config.yaml
levels_per_channel: 6
arch: "transformer_decoder"
mlp_ratio: 6
head_dim: 64
fused_qkv: false
tie_embeddings: false
residual_init: "zero_last"
muon_scale: "original"
nesterov: true
orthogonalizer: "polar_express"
adamw_lr_other_params: 0.0023
steps: 31000
adamw_weight_decay_other_params: 0.01
Rows from block 4 of a small autoregressive pixel model, named by matrix and row number. Rows with one number belong to one neuron. Each number is 128 + 32 x the weight over its row's rms, rounded and kept within 0 to 255. All counts start at 0. Numbers have three digits each.
After each neuron's rows are labels from the 100 images, of 14976, where the neuron reaches its highest value: "top examples" is what is common among them. Only what is clearly more common there than usual is listed. The data: microscope photos of single blood and bone marrow cells.
# fc1: MLP up (model.blocks.4.mlp.fc1.weight, 768x128), inputs 0-127
# fc2: MLP down (model.blocks.4.mlp.fc2.weight, 128x768, transposed), outputs 0-127

fc1.675:119168119163159177133090200088141086133105143100172150133161115074140113174073176127105082135101135148173145179213148155141148110097121054084108082161076071085114140173113112127095093113172152120164115075158086107142138168106136119089178145116121164143107123121135141148138193134143094143111102143157140107072126180110090113155124138194124147168125089180105137168085106154109117097097
fc2.675:168126106089051146099101115107166131141127157109087164105149102126133107152121151161114095091149134130096132145087102127173097115171124187179149129077134171141080115082135100103136133105119177120143194155116186102125118072123106116122115068143113141060170052073114088152106134093152125145131154111206114147175113057104152110087054123135207115126104184099135118126094159124115111134164
top examples: cell type: blast

fc1.285:075158162155073109144155135140100129148076097117150161125160082131127094126071150068130119125138076081082100155120122073110151108142087163085162111160169094111153100079194151046111120087184092100145129098106105115166098161167150087134205097115111081146136183128189081169157151160111125137089071172140153145156101166143150121126162121124116144118184142158163149133131164154137151132086
fc2.285:152070152107127140102103168131114173106134119096098121159171175081121146101127088100128121065154092173186182100121183190109129157147168076145146124231095142090147168086130130184157121142113133125108148152171169155079118127126123132138050184123139146093120092131090139096162135154152146128176125047107083146118141160125181176139128152111121097183138137093147107130149143064145097118138
top examples: cell type: eosinophil

fc1.745:124099170116201126076067168124128146072149103178124117121128142169145116101151124116181123109167181171060143132156176133087150151168138165140160091173137151161114105147117147130145155115161138113145122129123130143047097133121068068103151149126165126117106223059146120165107111101062113184188125097078117103096144090168167155148102199099137142101163124152121127130144120116119166124149
fc2.745:138147142039113148142136096151103124141129112127174121066206082108122170146167203122124066117134178141162150137068186124095098055078119163129117126166185145140102156086158148134133078101089128130123133186151117119103122152101143138180154118126146104167176155184105170172070087139110142149126141154120140177107135145178130129140184124114186150139110180137137143170100104178142117120169
top examples: cell type: erythroblast

fc1.731:108100106176098081146157109187102068153093149181130110085117096167128088179172061133122138185170108148104117160189119138132170127174133092138107113060097179110122153070167167094100122127114156142171139112113139118113139090143114151120059101137097104178196102116183105109159107162091122168100119145109183118145127152095109142070123098134124078141132048077081131124135123166107149137135
fc2.731:177153086115164141121171120145155172118141104166085081144188154156170196115115131183116077186052129134114113117098149179123087144130123133138165160197087077115182116168129136122113094110130123100051096154077172105096128152152133140113139144193125138116165130157135184106105162197090123155118123080116111156148119107122134076157150123135167191114108090089139149138134066133143163136076
top examples: cell type: segmented neutrophil

fc1.690:113156123139152103103165146141152144132165170175129123174071196066145151206148139140185148148094132144135148087131119110111084124105148179101042144139166174143114149135130146131143115103158081133108109179140080104083182176127141102134144196169140143174104107179139096146127123190147071138148161098109068128118110187155066157123148161146138130114170176136109116099151181088133083157113
fc2.690:121130081147086141079146174149099127110119118156142168138113144075101105125118156140082149146141117160078101135140086143129106079115105125101145137147140171108100096189101174126130059165094079089085175110119103168103126134122174171125157140102113110159111130095077176178103119165144088131159111048139101082106066163144069091139111177152130129207167165145094105122067178093144063113122
top examples: cell type: blast

fc1.720:137173141070116171169156160173124136079077128140123161136085150137092108156167106136113152165077081179094108179131170117128140132099081163139190106112121175187108094156116117113087113094127105124182141156084156178102149139136073179090117109158139059169147163120118141211177096103167123147143140119144155159086069091176105122098105147137088099167084120161061101128142155133154112127130
fc2.720:124146156178124136163152165048110133148144168167144157152131116232115109095071150098165092047173112105177094145165191111121127083184092135176147126092141089130169079116116084108150119130164086136105173147154116147142131084149164119160151103140151168129127126132164124103084098145138120117168161152162143117117140160066065074125131118147158161100153177135163151136100110177073156125153
top examples: cell type: promyelocyte

fc1.604:148061177137125143161126181133096097162144088115118167096058138126120052076135073155152129105140103162094134147077165153124102091156127180159132132109088058149138124119136111163115166127102118077155081174081138143157124133068164108140120088095120132067176123110166115187105099140135124123096186161104156129115128171123059108107116123160164149139111110084122142038112095158130093081116
fc2.604:096152064109088113059138125133176189116103130167124092151122102104159199174156167107098153135113161136167112146177112118111119143103134074098075113125170106122105143143091122139119108136165120149075174048182117086096125129166124173095138134146120133106050095142053135119152164094101136104138100082150102119152151122103220131136140177114127109133154168165145091161127163075169150178135
top examples: cell type: lymphocyte

fc1.151:194137116130182138136108130115140164124132135043105197150143124132153048126123126100120202124130138120120167192140153109134150150170144103163152091086187095152123119146153148136154219122130124120153142094141084116149177115183168122117095077128162158151107071109115138135165172108093106116120148112192044096115151110129161102068124114108112080127134109106109139078177125149132059110106
fc2.151:087117106078109161083189091158154073102139119163147069091190113125115171157099125187067126118094175126120142104171125128110076108116107155051131148189102168111100154121121081108092028148114143051058103126156113113145153137094138136157177115118116112050105149156154140114081107162161122123102103141101161124098110093092074111132110132160103150126123133131117119126085155113101145156103
top examples: cell type: artefact

fc1.614:141169141093132115160181117141152133096084097168110086146113116201084172116191123165123137168126116128117093192157137083112136127101152180132029137156108154152161156131111104121102076100070106118178107166063168182147168171150079109139144121116107173113130144133112149160146147092164138050126161127103187152128102153165076130114153175108106157134138163140169147121084079073127126111113
fc2.614:089088094155066220087080163125115108147165147152102143108152106102150105170124112126122098138149122120093164090148133124192112105144129166117164137079156152108127115147151091053106067087174114133065140162203138124093102099054221116152124129137120102174164062154201087134132092125117159123106123142147138146105125127121122089146168115141107100141130136107116124157181132188122146112169
top examples: cell type: erythroblast

fc1.492:101161137121140120104171177110175138110141161139080099183083164106119121110166153143149111085092127134110069182156147154060151120128109191164143128118100138155157103123137053161136086205166146101098189120134176110076165141103158118110130122112084127065115122120094115135162164114080168119124116131118175163141079201090105173119098177123093138160154122192122171174155136137106145117068
fc2.492:112175144173142141110104125106125091137099080058146080110202112149154155106135136100093128172125184138088137125117102104137106091201129133107086177170136089101096170051160127124133164035163100168097119162153087148190157069103097144127129080156121188145095147157136141161086137170144074122139159155168120103140141133099130149153117121135119126164147184131098094115072098110098104079139
top examples: cell type: proerythroblast

fc1.732:131124134096191173103083189042085076157181080105071139105170077176088134138098128093116102187145123091115124147133106120160104150152099192144178156130112101108130179129167108143104113208091134098131088136177145089113085170116093117155111129169141159167118087109081206106086147131111144160144106163103157129113111143143099134110128095121136124116145066119161149159174170122151161107124
fc2.732:105162109148117103174135085154146132104080095173189111137162126106117092146144108147194116114149132167150201090129095152073124059116125050114073155159109121128077088143158104119145164081140143140112129102124095169108139121120230140106133090118162104138097155103152127184120138110126146095176155119123127158120150103133089161135156167223132133134120201141086114108100069144092093176139
top examples: cell type: lymphocyte

fc1.23:144156172152064160135122180106174101112165169131133097095134071091154172128089125095105131124133108122179141141161113103143152153144154177125081139145121215167098074145134108102094158161107072067154178196123120077176162109103140110089088150063136125144090074098152135123160104127121037086074097135115114154142104161153149138135143132087093069131117071105095111124163125125120112137115
fc2.23:097142159096140136152116084098133150112090115134075104143185099107111140119199121142150088138187122118089109110055161071126093138108128134119137135137071058193111145122086161101182158103158179147140157091158097122122117158162098086178171110105112129093092142156138168131134113114174189190158164131102171109103169097136055141109114137186116159160166128139127112107101107127156157123217
top examples: cell type: segmented neutrophil

fc1.172:145128149085147071141202137140068194135138120152089127172173187135163093171134101139116125134080146149145127070108173169182181120178128120124153084103120100118127098147154056123131123135112142175117166185157162141122152083152142110096148138109149091102088099132092130151132118083173107118079071156095081124110147087104135076155152096084062156078126149124120102105074080165154093144110
fc2.172:149098110120093159126059150105138102136055101124138079093125091136053177062175088142084103067141076161162121135105115126122123168090110155113096128156087185128105107135110122107118156122097137109110138119146090088175148104167179123098099036098114118159084068178128145150120125083142118150177104159167147111110175156147086161090132153150138111139142104126165198111126097061114142154101
top examples: cell type: eosinophil

fc1.395:132165155142143143125103110141106084135202096146109133123106056121098163111114126077138123134103183085101091176069190187146117127122153152070125124177105162171227091105117120146110116165139122096120163121114160127145117117133118168094139158169085196160173092089138085114107107125119090143070151168108176129134148163169124136111115217133113084136118121108100141159118135107114040115134
fc2.395:157143106061133126120106115152098124107106198140088159156086185155116158122165123158080125148199045116084137059176135108166158126119139066166162103170082105157082128177193172138141119085145156098124091100168079166134174168114165098148145081170063142128105125139123153119139125167152132105195126128160159121130136126143117144151101097084097123140146147147084117087180119142148175108125
top examples: smear: peripheral blood

fc1.638:119147126120147141125119138154104206149100144111111132148171090135093180076157145182134139190194103118109114106080098114067112116125121094093136097123099093147171130067184203148137118042124168096141134159084075161121084178143114122131136119159201185165086112133100096115160054146100136086105089144171111101155090136153111102089155162130134105110163127132095093135117150179126158127112
fc2.638:156068129131125161111163101151096154147127105138150105134133148105108120143092139121099157118164168123146144126155133139214171129099180142134149138087108154119146184155055115083082099167111082116160165067137147099131140144130159129165056162123109091121145134152099139134158122137151059125111160083060095161140136160101182157205142190090144118124198115103096104142135086058193102094116
top examples: cell type: artefact; cell type: eosinophil

fc1.18:141109117147120136136143130143127099171115159076086154116155104144115156113101159138122124129148172069092158150161150168193077142106134070085119162084157126115158094156131152148155069128124096169151100125097161148104142125148115121142193106149131119087062128113135084135179188095054112087048067148080130096145140099160060098163125200182130151102109092098143110105078124149179143149151
fc2.18:170154110172147101077126164131150169127135131157098157142164129116049109054160114139154112134094149140098131165112144096131144118098156123148153165097076109131104165074157130113068149101062139044191174137137109082165146146154147147111091170105124161149085114146130216076143140147131124137140108104119146120130116113167119071124094069086115101118173129180186082117154132121090065145176
top examples: cell type: lymphocyte

fc1.435:159094086168104139128134186164119150123103147152050075118188130159121184086190195099122126069137140153138118175128140177132148110102080123136154140114137140112130098140097161156116122169119081140172168136077134147124089159076093121134073186199149208111161152140099101108141088054163155127103155106140145088132136106117130135145161131110127084134151091138162172060117137140131122060137
fc2.435:106133125123211141078091090120103086125179110118126205131057119164132125111138103169130203179127121156120131097142110126101125096105135123079142127075119070060121069124181120114115167110166201106103032154185125113145133141112118133116135121094120105140143121111139179123070167172140156090109157190120078135076114180147131126126159146148134155131097148106087094163128092119087124152118
top examples: cell type: artefact

fc1.229:133161077095126134154133116094127106153160156088168162117206139078134175162095122106111073116153157133190169165197138127119102156150102095117120163138149083069162102142087091088158051116124128127104184154155145136130151091129089176068090142108144223153089114181138138135135120121122126139120124101108093106140143167178169112187163150107177093087155154158137091137150104158177129096129
fc2.229:190110190070100076148145164174134097116112173208104136083115104151139142174099150123086121094143115125170097100098122153191118155080164145153121163105058174162114129105089140145095177106106107149163110141093154156156114118084111106101209115102174166099172124118160123151074128075139123087154141149158148108126130131112086180106060115137141151166088078111089134122089117103121106143075
top examples: cell type: blast

fc1.207:143099107120154080076196139085085092150134162118167094063137052118080086135133143114120142172122136066133171095181131097119167168154156140127152113148117154142112158132137148151134139152109189154090104081144150143110142122104125125143141186127118112115104093118132145124123128134082136144159118111145132159084056128037180128101143114132134091089179037070093100060122121118149198129098
fc2.207:152100083145103173119127151118097144157151166181150146107144111107138132140148113133155087090175105145135085149138143107154097104086096081068169170092179076150144110109096077123125102133195092125055154127171117090180154102138173123184093135117136092126136128180170117136188097108146080061198173148142109089133162171128127161160066134126127147108165161134135149202155152162146079128108
top examples: cell type: promyelocyte

fc1.369:148149149137089122090131103142104135133100158109120095091127176147179148090167106130142131143055100096181172161130107160176131105136118142162117123129180126102149147152157130105086053171104113081093192075125132121189110102089094118204164063085148175136111090120138122118139151100174143138128156135073209139085135121085156162135082108106091131141094069090171126096156153069144124165126
fc2.369:055154108064160128145115171110054129163102104149146133159215084164111163130129166120133143131084101086158123132170153142138115158127102132085138071108123192113142145149095099134131040155115132136104146168215179134090179127147149106119152148133100131115145148154110120112100123137094104169124110113077145144149101166196140087147122134128135217080191111092138160107112078150146109144103
top examples: cell type: proerythroblast

fc1.342:137142171133157098113141167140104083152137101166151143072118083122105113184147125080110149125196139141166118095120102180124152078211092127125146128133160151138093142121113106150159077160133142111152122121150101183097153068133141114092129107157096132183144121081157179133131054134107098065136089164148059140133135148165119140183149090098127140122181081135067054098150142133065099169083
fc2.342:137138133114119081156179108116161184150120140119096125213098133115206126137121129156158149159127130094099102142109130090131137183092154107143136143069109067095166110099161143105137147132127102161150120087066116115166074165168137155166123142125168154124143115193067085111158233156134187150095139084121192132128125115081109119108166162128072129109063136152163157139105107117177149116090
top examples: smear: peripheral blood; cell type: eosinophil

fc1.284:137078138147161115067113105139075150098132120123115145163074136115129095156028156124100130092111101127116123140152153180136176100071232129158092138160080114055134132142160160123156080093109128061146155191103148094132118117097086092187143154096148178164123132106118174149124093123152109089135155127129095172123123137101154064107170154081122087156092117101143107115136112127174130138075
fc2.284:102107162088174137113093098172169163163029157133077132156125130150146126101084145096119134181102146125162141119096101116136138125181145058138114161160129095092102147139157146172098161144107153143130135151109115091118163138206098144145118117083103190137157168059124114168084107108134147067141094119071128071169117107132133106115126142148130106157119149048136240119171125146133144141139
top examples: cell type: eosinophil

fc1.45:071083143147145127145131088150122164056074128106120137094194092134133130208211049108143052077094114113140097122083138142099148121143144215132132128134162140133143137131169142123127117176098119100118173114122138178093124163105146150113134147104068196184161125139102150167211182119116152143138122070132157121181129137119091168152107147135112173123127136132153166144112134128167133102119
fc2.45:119137147077115124129086117063117149160128131169128153124215145115144220080121208088171117139207153117150164127105148129131108097107124154146155122108117168147085118100098091139091145176137180154144118154174154100149121110092111133230165112108189115143124149104155104123084157143116108182114122198093151185084157178150141102144102099098113173128114149104142108124135153100080118144135
top examples: cell type: erythroblast

fc1.367:093146137085165103117118150178114139036107167132092130131177121088173166144119133093166169144056111129139097122110071097132112112078210180100169152111160095131095124164180121150097096112106070165102112136147116074129132147120092060133124157160165098180127118076076179145156133107097113128106075123087088149109152115133154129097148135121131148124085159114145095156139136035172132122134
fc2.367:129136106130093119210147137093153074178136132124118104139238156155130172111145081074107081111142095131214124114105137162111163137146107096153131134149138162142123118079130176161140148151154196150111132075142155132114098116061173146111152076164117137104075100123110184123090114099134170120153189112150150130120120120125191125123152087097149135107128145149158097077081153130129128061196
top examples: cell type: blast

fc1.126:194080145128151173093164116144149100120110131085101111194086097194166193164131147178145158167121151147166100112122153129073065137165123125157121139176111060082135149123160087098143133175135127065110123117140062149164151116089171105132160160183169115187129106128146112053185104092159174096103098121112153162161149142062123128148133159149130118165091110121091134134158145125156112102131
fc2.126:112148100169128122091126136113132168143095111157193109074068130091131100111128101136120109068139152125097137169143171124155109150114097100097170114077138228157124117152114146105124139135100101152171095124142195114097132119133143147128117125071134143090136157174145147163030109141139088180150153050181084062102105103137129147053105099130120155157170139141196117132073126100150157126091
top examples: cell type: artefact

fc1.293:157167125113176099110193174126131176163063103169103196133133117140110181140077104119099133073104151087100160131103155155134080109147141157128123106085180193144149122148160117134121117123076145108127123098173127100049154171119087101117143159194135127143133147148113157094197199098081127104060119085134134164115144131093138154134126103084184139180125118119138186165118157144146176146164
fc2.293:101095226194121155134050072166124097082120155144146142099102162101119126070133119129153116163080133166118114126113089106081172168123112120110099167194077087122106124150063134110139106146149121104135134112098136110156081101124160190122115180097120157111123085138096159138075090154216142127173125149121144106128088094133105089114106110142092147101127128074084166096156136174168084098146
top examples: smear: peripheral blood

fc1.746:167138110176084142134099100170108104133063161137138101078158142158082090082111101161101130140112105111130168135117138159153096144140107182181112136098164215096162173168137199099122133139164135164130144096095144135083110079128116165163176172138159097131174127107137155127210123128130123130125141102067156174125152108079184167181121094178137094149158076106148195123176160131124096154124
fc2.746:097146117076216099154163121095036144192124115162134103160181035173189129153146129142142175186094116100111089133096151149160155159129170129137121128112069184133145150143122135123124133102126121089116160101138125134145121168111124104163139138157137138118157183109118177126069108125150095164105116090119092085185102173112139101162067134124138158163147148142099166091128094150157070120067
top examples: cell type: proerythroblast; cell type: promyelocyte

fc1.502:115125098161121143118092137159177125056150096098084155131138157104130147062123097135089146062109125142113140164147133152130141111159147141142098141140120163102109081080139121133136168142147150105127096104141169161097067119188132174046092195132117199120103088155113136115064140224161150123133110137074154100171144117142138123093136131185137126138190186109140060121123147110081096126185
fc2.502:104093172110099119149163126095078090185149130149140100112126094137131080206127155107135129151111103162133120083126113110153137146083090144114169074113113117131171153177120201178129069129111144137159116108134130123188156166079120090188072150142133113089135154128160116172162131079129091122164132141171102131066140102114147161136114120109111138103078073166067175142176135162186085098045
top examples: cell type: artefact

fc1.485:127146120173133153127151157173171141203093089149102118140163086118115104106164064165116123162124092129137137156171145065117135130151117178120106116090116136117152096062155192096154160078130149123168152085072064124113137108162145083149168149188129160126134181108175204085190130120104083109154083166111124198137119120081164108147115118124108093151110067169072137149121144118145159141141
fc2.485:115126157123172088143182108120091190104077149159075117154107137141128097167142146092092207125173134141125125148114142148099143115171198059117158151093191125076110188149122088124121156144080080133146101160130181082111162119166132116114086163092117080134098088086076177133080127091147184105082157103141099107134156129111141163140099150093180191137145176157124085158148137127101116139147
top examples: cell type: lymphocyte

fc1.356:118154146142107173168065112111095163117100144172151170119135090079134178165189106106140110133172124149138090101057068195160086072121136116047117110057118087129090125113127185091103108129127139166149105063128097118145189127133128062096168181179127158129154112153129109102128168137161120107116156171186132149123146135119112101150139141127100129135080131124146191171106156151094151176106
fc2.356:133140136114127070111156135171137145137125132094154133089153135161068094111100155144100183123074095168055169199142164085099172138175077128140161128189155134162143147118099096185168127123119089114140187172074146085139086116193153198155098088112119095151150106085174159143169095100119139180126156162115093125140125138087128178164123114161103164132119115176114100129127089094120090125183
top examples: cell type: segmented neutrophil

fc1.60:082116140145089142151130120139105096105150103118109155121129163145145173101068153140093140106095115091103096152064147120209098140113159157131095103109141114174119151095136073118204157140143130091192147188077125104128135164107093141099148126173121098123103103094093119100167164071102167161114170131063094087136142085146152136114170121075117134197075150144148176114142168095052190110149
fc2.60:106169145134161121167142166095151157168093123177142091109115089142092096133160091166169131125118103158174124144111169144094148121152082121174141139114120149097150185123152138134082097197125105125077164111123177168073134081153168143101076076126152214130120089167131112206121088132164138144156132116139103110147102099185130096192141101162149166116202135117143101140089114124183050142143
top examples: cell type: blast

fc1.138:124113117138059084137087137128155112100140132126077117100103165129216138151136056087059128138147113098116115152167102134197152144110113150130142116086108169100138125151023112130137142095136121121189146128118131075091142131123134139149175120185098082122171115121189126080184152100137158102107169171150144143171142111090142114091095127111113147152110068104150175086112101093045128167131
fc2.138:111124113140175149152160133146124114151032151125142118175160107136094136130122118146105080113081144184123103096104113173092108118106182114158187111138164120175135103114203094131098117128082116098114132148129107161165123113114105083112076077087129145172119147115155142162133153180088090132137110029120060162138150152166119184114135167143193089145146136093139125125111129166205137047115
top examples: smear: peripheral blood

fc1.339:136111116168127115181158059156129174067155176129177101119089164116091107164073097124091133101155137089153158162103131097052143130141107102093140050155133185141121126076100123111094078114177178136063152135160180076090172123137137150173105123108166096135130131142108104154140157107155106144147106160095137146073121108146177180105127170083158134132120130191112085129154071086100100101140
fc2.339:141088123094114135121099161106175100127166119125153117121183088052171182138088143173189188152119120118153109079151124148094085160192130154072104110107112167164093107183134098127103184147096110124110112143146116191116132194132140103094140118154101122132134120108107151114083127114139186017106122110088099106188099151122097071101129120146085143137114105111154179149096095149169078147120
top examples: cell type: promyelocyte

fc1.569:101138127156151084167095155161103127164081151128130155114126090105162164085131138122148097134136133158113086170151180104159097059126146092136202096096107073167140120174203173121145063146109101142127059121165137130130178118127086113104098128123135142191112124115160131138095136170125086117133089148094208135140102153084157041123132127090076139139076073095105171094139077124113122126161
fc2.569:168103186162136174153166099112090128114149110105116083134109099139096100177108102148164091155136139095171117126147156103090148162156078180107129124104137138098122126132054131172064091072160124080149119185071119131110141114078118098130139198089136081110159110180094134142148102136132130151181118193070057135098101142150098170178115119106130165147147188143143124131141159069096108145064
top examples: cell type: segmented neutrophil

fc1.576:082099113145093076078055093114166193176092158125169131043176090168120138095176102162121147142105117147074097135167143129074172138144096153145123153140119158121134161111131138145115104139105121110123166125131146071105126159130160165132076177149119174129134144178108118162147125110104100085121176165092126092158098155202177120118137172059130137130208114141085080141152101138151174158130
fc2.576:161120121081114137149149120119091110106074090108162137165146121127143148157126143133119150063126130094157139144144116099174075172099139144119084089118118112182109138118100117067170158163111126181169162179142170146156124102177133128126175061149106126056089141134172117059125163137136100139108105153143169137028131098145112125100080122164089118173044137124174213103122108102112094135093
top examples: cell type: segmented neutrophil; smear: peripheral blood

fc1.122:111134143190161139123088125162121189135066116101134081092126117094128096037094092161106110175111123124105184139151090172115067154168115131148125155115153163197139121114113193097106173081173079126126126130100112101147093159097070174128128112092086091128169216121124139164147135183088081133129061152118103163131130146101085136088101098170139126098127128154101161082116125120122115122087
fc2.122:156071129102119148184248146130107094129079147148108113154047107140169080110182138101113129136084177114165147149077142097144173096151168092136092154095102177087163136130150104120127089132162100109124102137154170184122087138092151119152134090131143154181107091120104150153100134051086163100080196135118147122157170126114104107114160134047159149146142140127144129122146113155128143128079
top examples: cell type: promyelocyte

fc1.306:087142169133172131164095130112124158142137140134099124157089200100065106142127082109148109167092111126113129163108087089117176166115145131154132184105172181095132105145191088117095129113113078086049143135177097109124068121096085106149174156138122243133149153088111072165069146118175118094146152140106161159138135097115082079130144103143098124126127124122095120115118166166160119135066
fc2.306:146110151142113110148150151144136123137089142152125104160118091129150146117143141116137071105129141150122091116095173154118133139126153096143025148182143100111119128076106108109154167149077030144159150169088119121107141085162130086145130104139165123131081123085194102204138073100127149112101109149105168087080166108143084196144056184152099074070125118108126127099140113068116103183147
top examples: cell type: eosinophil

fc1.211:128128107100121128149146101167177153082123071085082197088069155119149105117105098092103120116151113121176157107132206127131143145154131066120175121108048081211134127073121150112108150190155135158136114107168110094104118146074158138154110070073116195114139127102140113154138165066185157113159118179117139131123131106109097123149084141110168127114150121139069117188087102141105114149149
fc2.211:119068132181116145086125146118130117170166142094176114151165110148104140195153141160105162203129124113093112124098049145158156153082160171151103127113183154036087127125098121131168129127099154115112146103071091154144111117190090175092130172192111118124189159145058128124141087145114115154126103097140147080138050132145133153100143136113098096163106126124118165069138138132186129121167
top examples: cell type: eosinophil

fc1.294:163126166186156173131139153131143122121158125119147088144147111146102174114181093149158176123069157129107113142065106089131118153119133164137106120144110176131094199163119160151177102118088038126053144140176162126161156132121097138148162071148172076075144101145106168172132128195083108119117141095078188159126167139106089109150130122114130166117127139144157115116129126100194176198096
fc2.294:099098152084122129128082132078104093177106085093140095106170144099152087097136171138111115110229120119105106089168144160163136113147109116161171118094166140083127064131100121139161096194119157149109165130179145147123140109116146104179128131131090100160093154132128118127013170111138109117148156137117101115102135108102204078145134093134146180106160083138147188129164115196091123086156
top examples: cell type: erythroblast

fc1.481:124135118079132087125168148153127154139102075165037175123100157098137137189136133169088108060102105134139153126109146129145169173125163119129074089150077070097094054102119119118170142065112100074163126156095119077146085071158078149123140145086128118075146114140125094158108102123124066071096097185130128162076141074116170089134139126130102113115078148127106108150108083095125130138122
fc2.481:139102168118144137095094125103110138080072196154134123169123093174150136121158107105141135056141148099174168164137211126078122149192136078095111155127135085103157128128168120136131200125086067072090149141157167090090173092172110092110059125132160104134112114075145172195072134093151171129158087157137151124106185103119149123103124144106173100080135121111151127118130124126095146162153
top examples: cell type: eosinophil

fc1.702:172111058192125118116079111070162178099108197104121116103114108110115108116091153087162109117099171127145155169118124183130088149137106122135111101084143177121096143147125131171176088117124159115107122139112152074130128203161121122145098139078166152129179140146175121170202134182178144062094132111176073109125097118131086095164132109082136141203101150142157127132105110068106093128164
fc2.702:111115175082149144134124144116130040149076053140138189162120132070120143090110118189065099119163158125127100053113148105119166134149126128146137128157111124157124117089103131089098155139059105118106076152169075102135142104149166096142145049190072076113156150099152143130059118114131145140138128125128181164166150121118170136121092135160167166151117120159072133093173130191159122123137
top examples: cell type: promyelocyte

fc1.558:136083178150160141080139093111150082142152083152098168139129146150135088098072150198136155147124149145125124094105078142108136151163144125156157123125124096151183089145119101151140162103114040125064109131056173150123198074109170152179132173129165062128127110053109099143174119148070089154103159107172118132153170095097176169097147129118131154143113156104109134113113118157103167184115
fc2.558:080114140083069137185112098080147134139178134108137104113159120156102144145131126125193063118129095083204098163109094100157136089085128122151131119061096098096137105066116105088042138196155109089217128123083147138112095139131140136123150114085143159096097130089159070124095197134154131062136123116131127129167073127125133116161085102143132120130152127116060112110153114129139093110096
top examples: cell type: blast

fc1.499:133148141110134087074124120112132076089142159138216105176121110116123166111113123162139168071123125175049107104179130095111163125129125089108131176055126099115159107129155132142121100116140123126116130116044142118100203112167076111068102143133106165147160153164144115175152085185156135117088068147150137100116084178163086148153174107175091123099119123082150102125123063140141118173162
fc2.499:093085101169102181111163181135121153084153117137154090182173136107106152119134101121110113139160139065135103124087150127119138135172130138125177151202119124085096143104079109098177096172150147164099069126139120148120106102085124171166118191103197120087196070120131129101155133154078132182170139100112161118091120099086092096114130110129136169120144188142117073085127180160136110050113
top examples: cell type: segmented neutrophil

fc1.182:134151117147062179112129092140091128114158179169116142102110134137132139163160139195099119021160141182096167091113193161193114159141110161119150095120092154148096098102116098083110113082140075086106088080141074135114102143100110150112112190181173130070122118128188124106063113162162112104061123120122150144108113129154117084077136123102158135134163130117147091130155101156087131103108
fc2.182:137096169092140091101145125116144149136122117104132088135126188111159139123148170092148142186134159091121099176185123126070111107197069093167140102078116109058095179195172167101197133108169124124113132154135111115120132119131105060076183143099183098154127095160073108175183097099126134143129138107091112117109112118127164133156046175118143102128092147112162108098105160090084120120160
top examples: cell type: erythroblast

fc1.679:097099132206168109098118148118208104093095099200113106095083103139101113147100123139142075132118118159166107067183142101104120148151071114164127106116150163120114126091143141152162093124128144079146099114085096174145094175124123122092107165133073109124110189092105112108100146131107154164160101169082123112093138159142108133154091120209077040138146131135093081123103094071085145171149
fc2.679:111129123087177118149086097110109188182160161128081168157159160097140090181104122126150155161102143146164171171127116133127127165092170156095121128132132052152155114168124093130123125108104120130139103122180169106116108192090097223191131160123184137127158121153146171115143091127119114130025156125132113148161110124120127098189134150124167191098148110081132188172139134137094105148067
top examples: smear: peripheral blood

fc1.100:172146162099161096067104074118096167069127142096104087093214143154165131144100138190119159133117169090145141091103145136087099125114102130067100172121111160097089138144112105101128118152119147138161124154092149170151138159116166097056158166139174136132145240111141129102088152159078135158134122132123135126088102182115078120170148149090073109109138109122142140166111122111098181051126
fc2.100:142112131170125126121136148124118078120136140146131126141129112144124115175181130085133079102161143158145102194152145133058119130136083145123090114106172101069122122150133166173170061105099157117180175088124104149120138155147129117154041123161151126103134092135070071177142151104113097126103107067151104113136163118121154154092099073114157175182055155078178123086129216151158127170166
top examples: smear: peripheral blood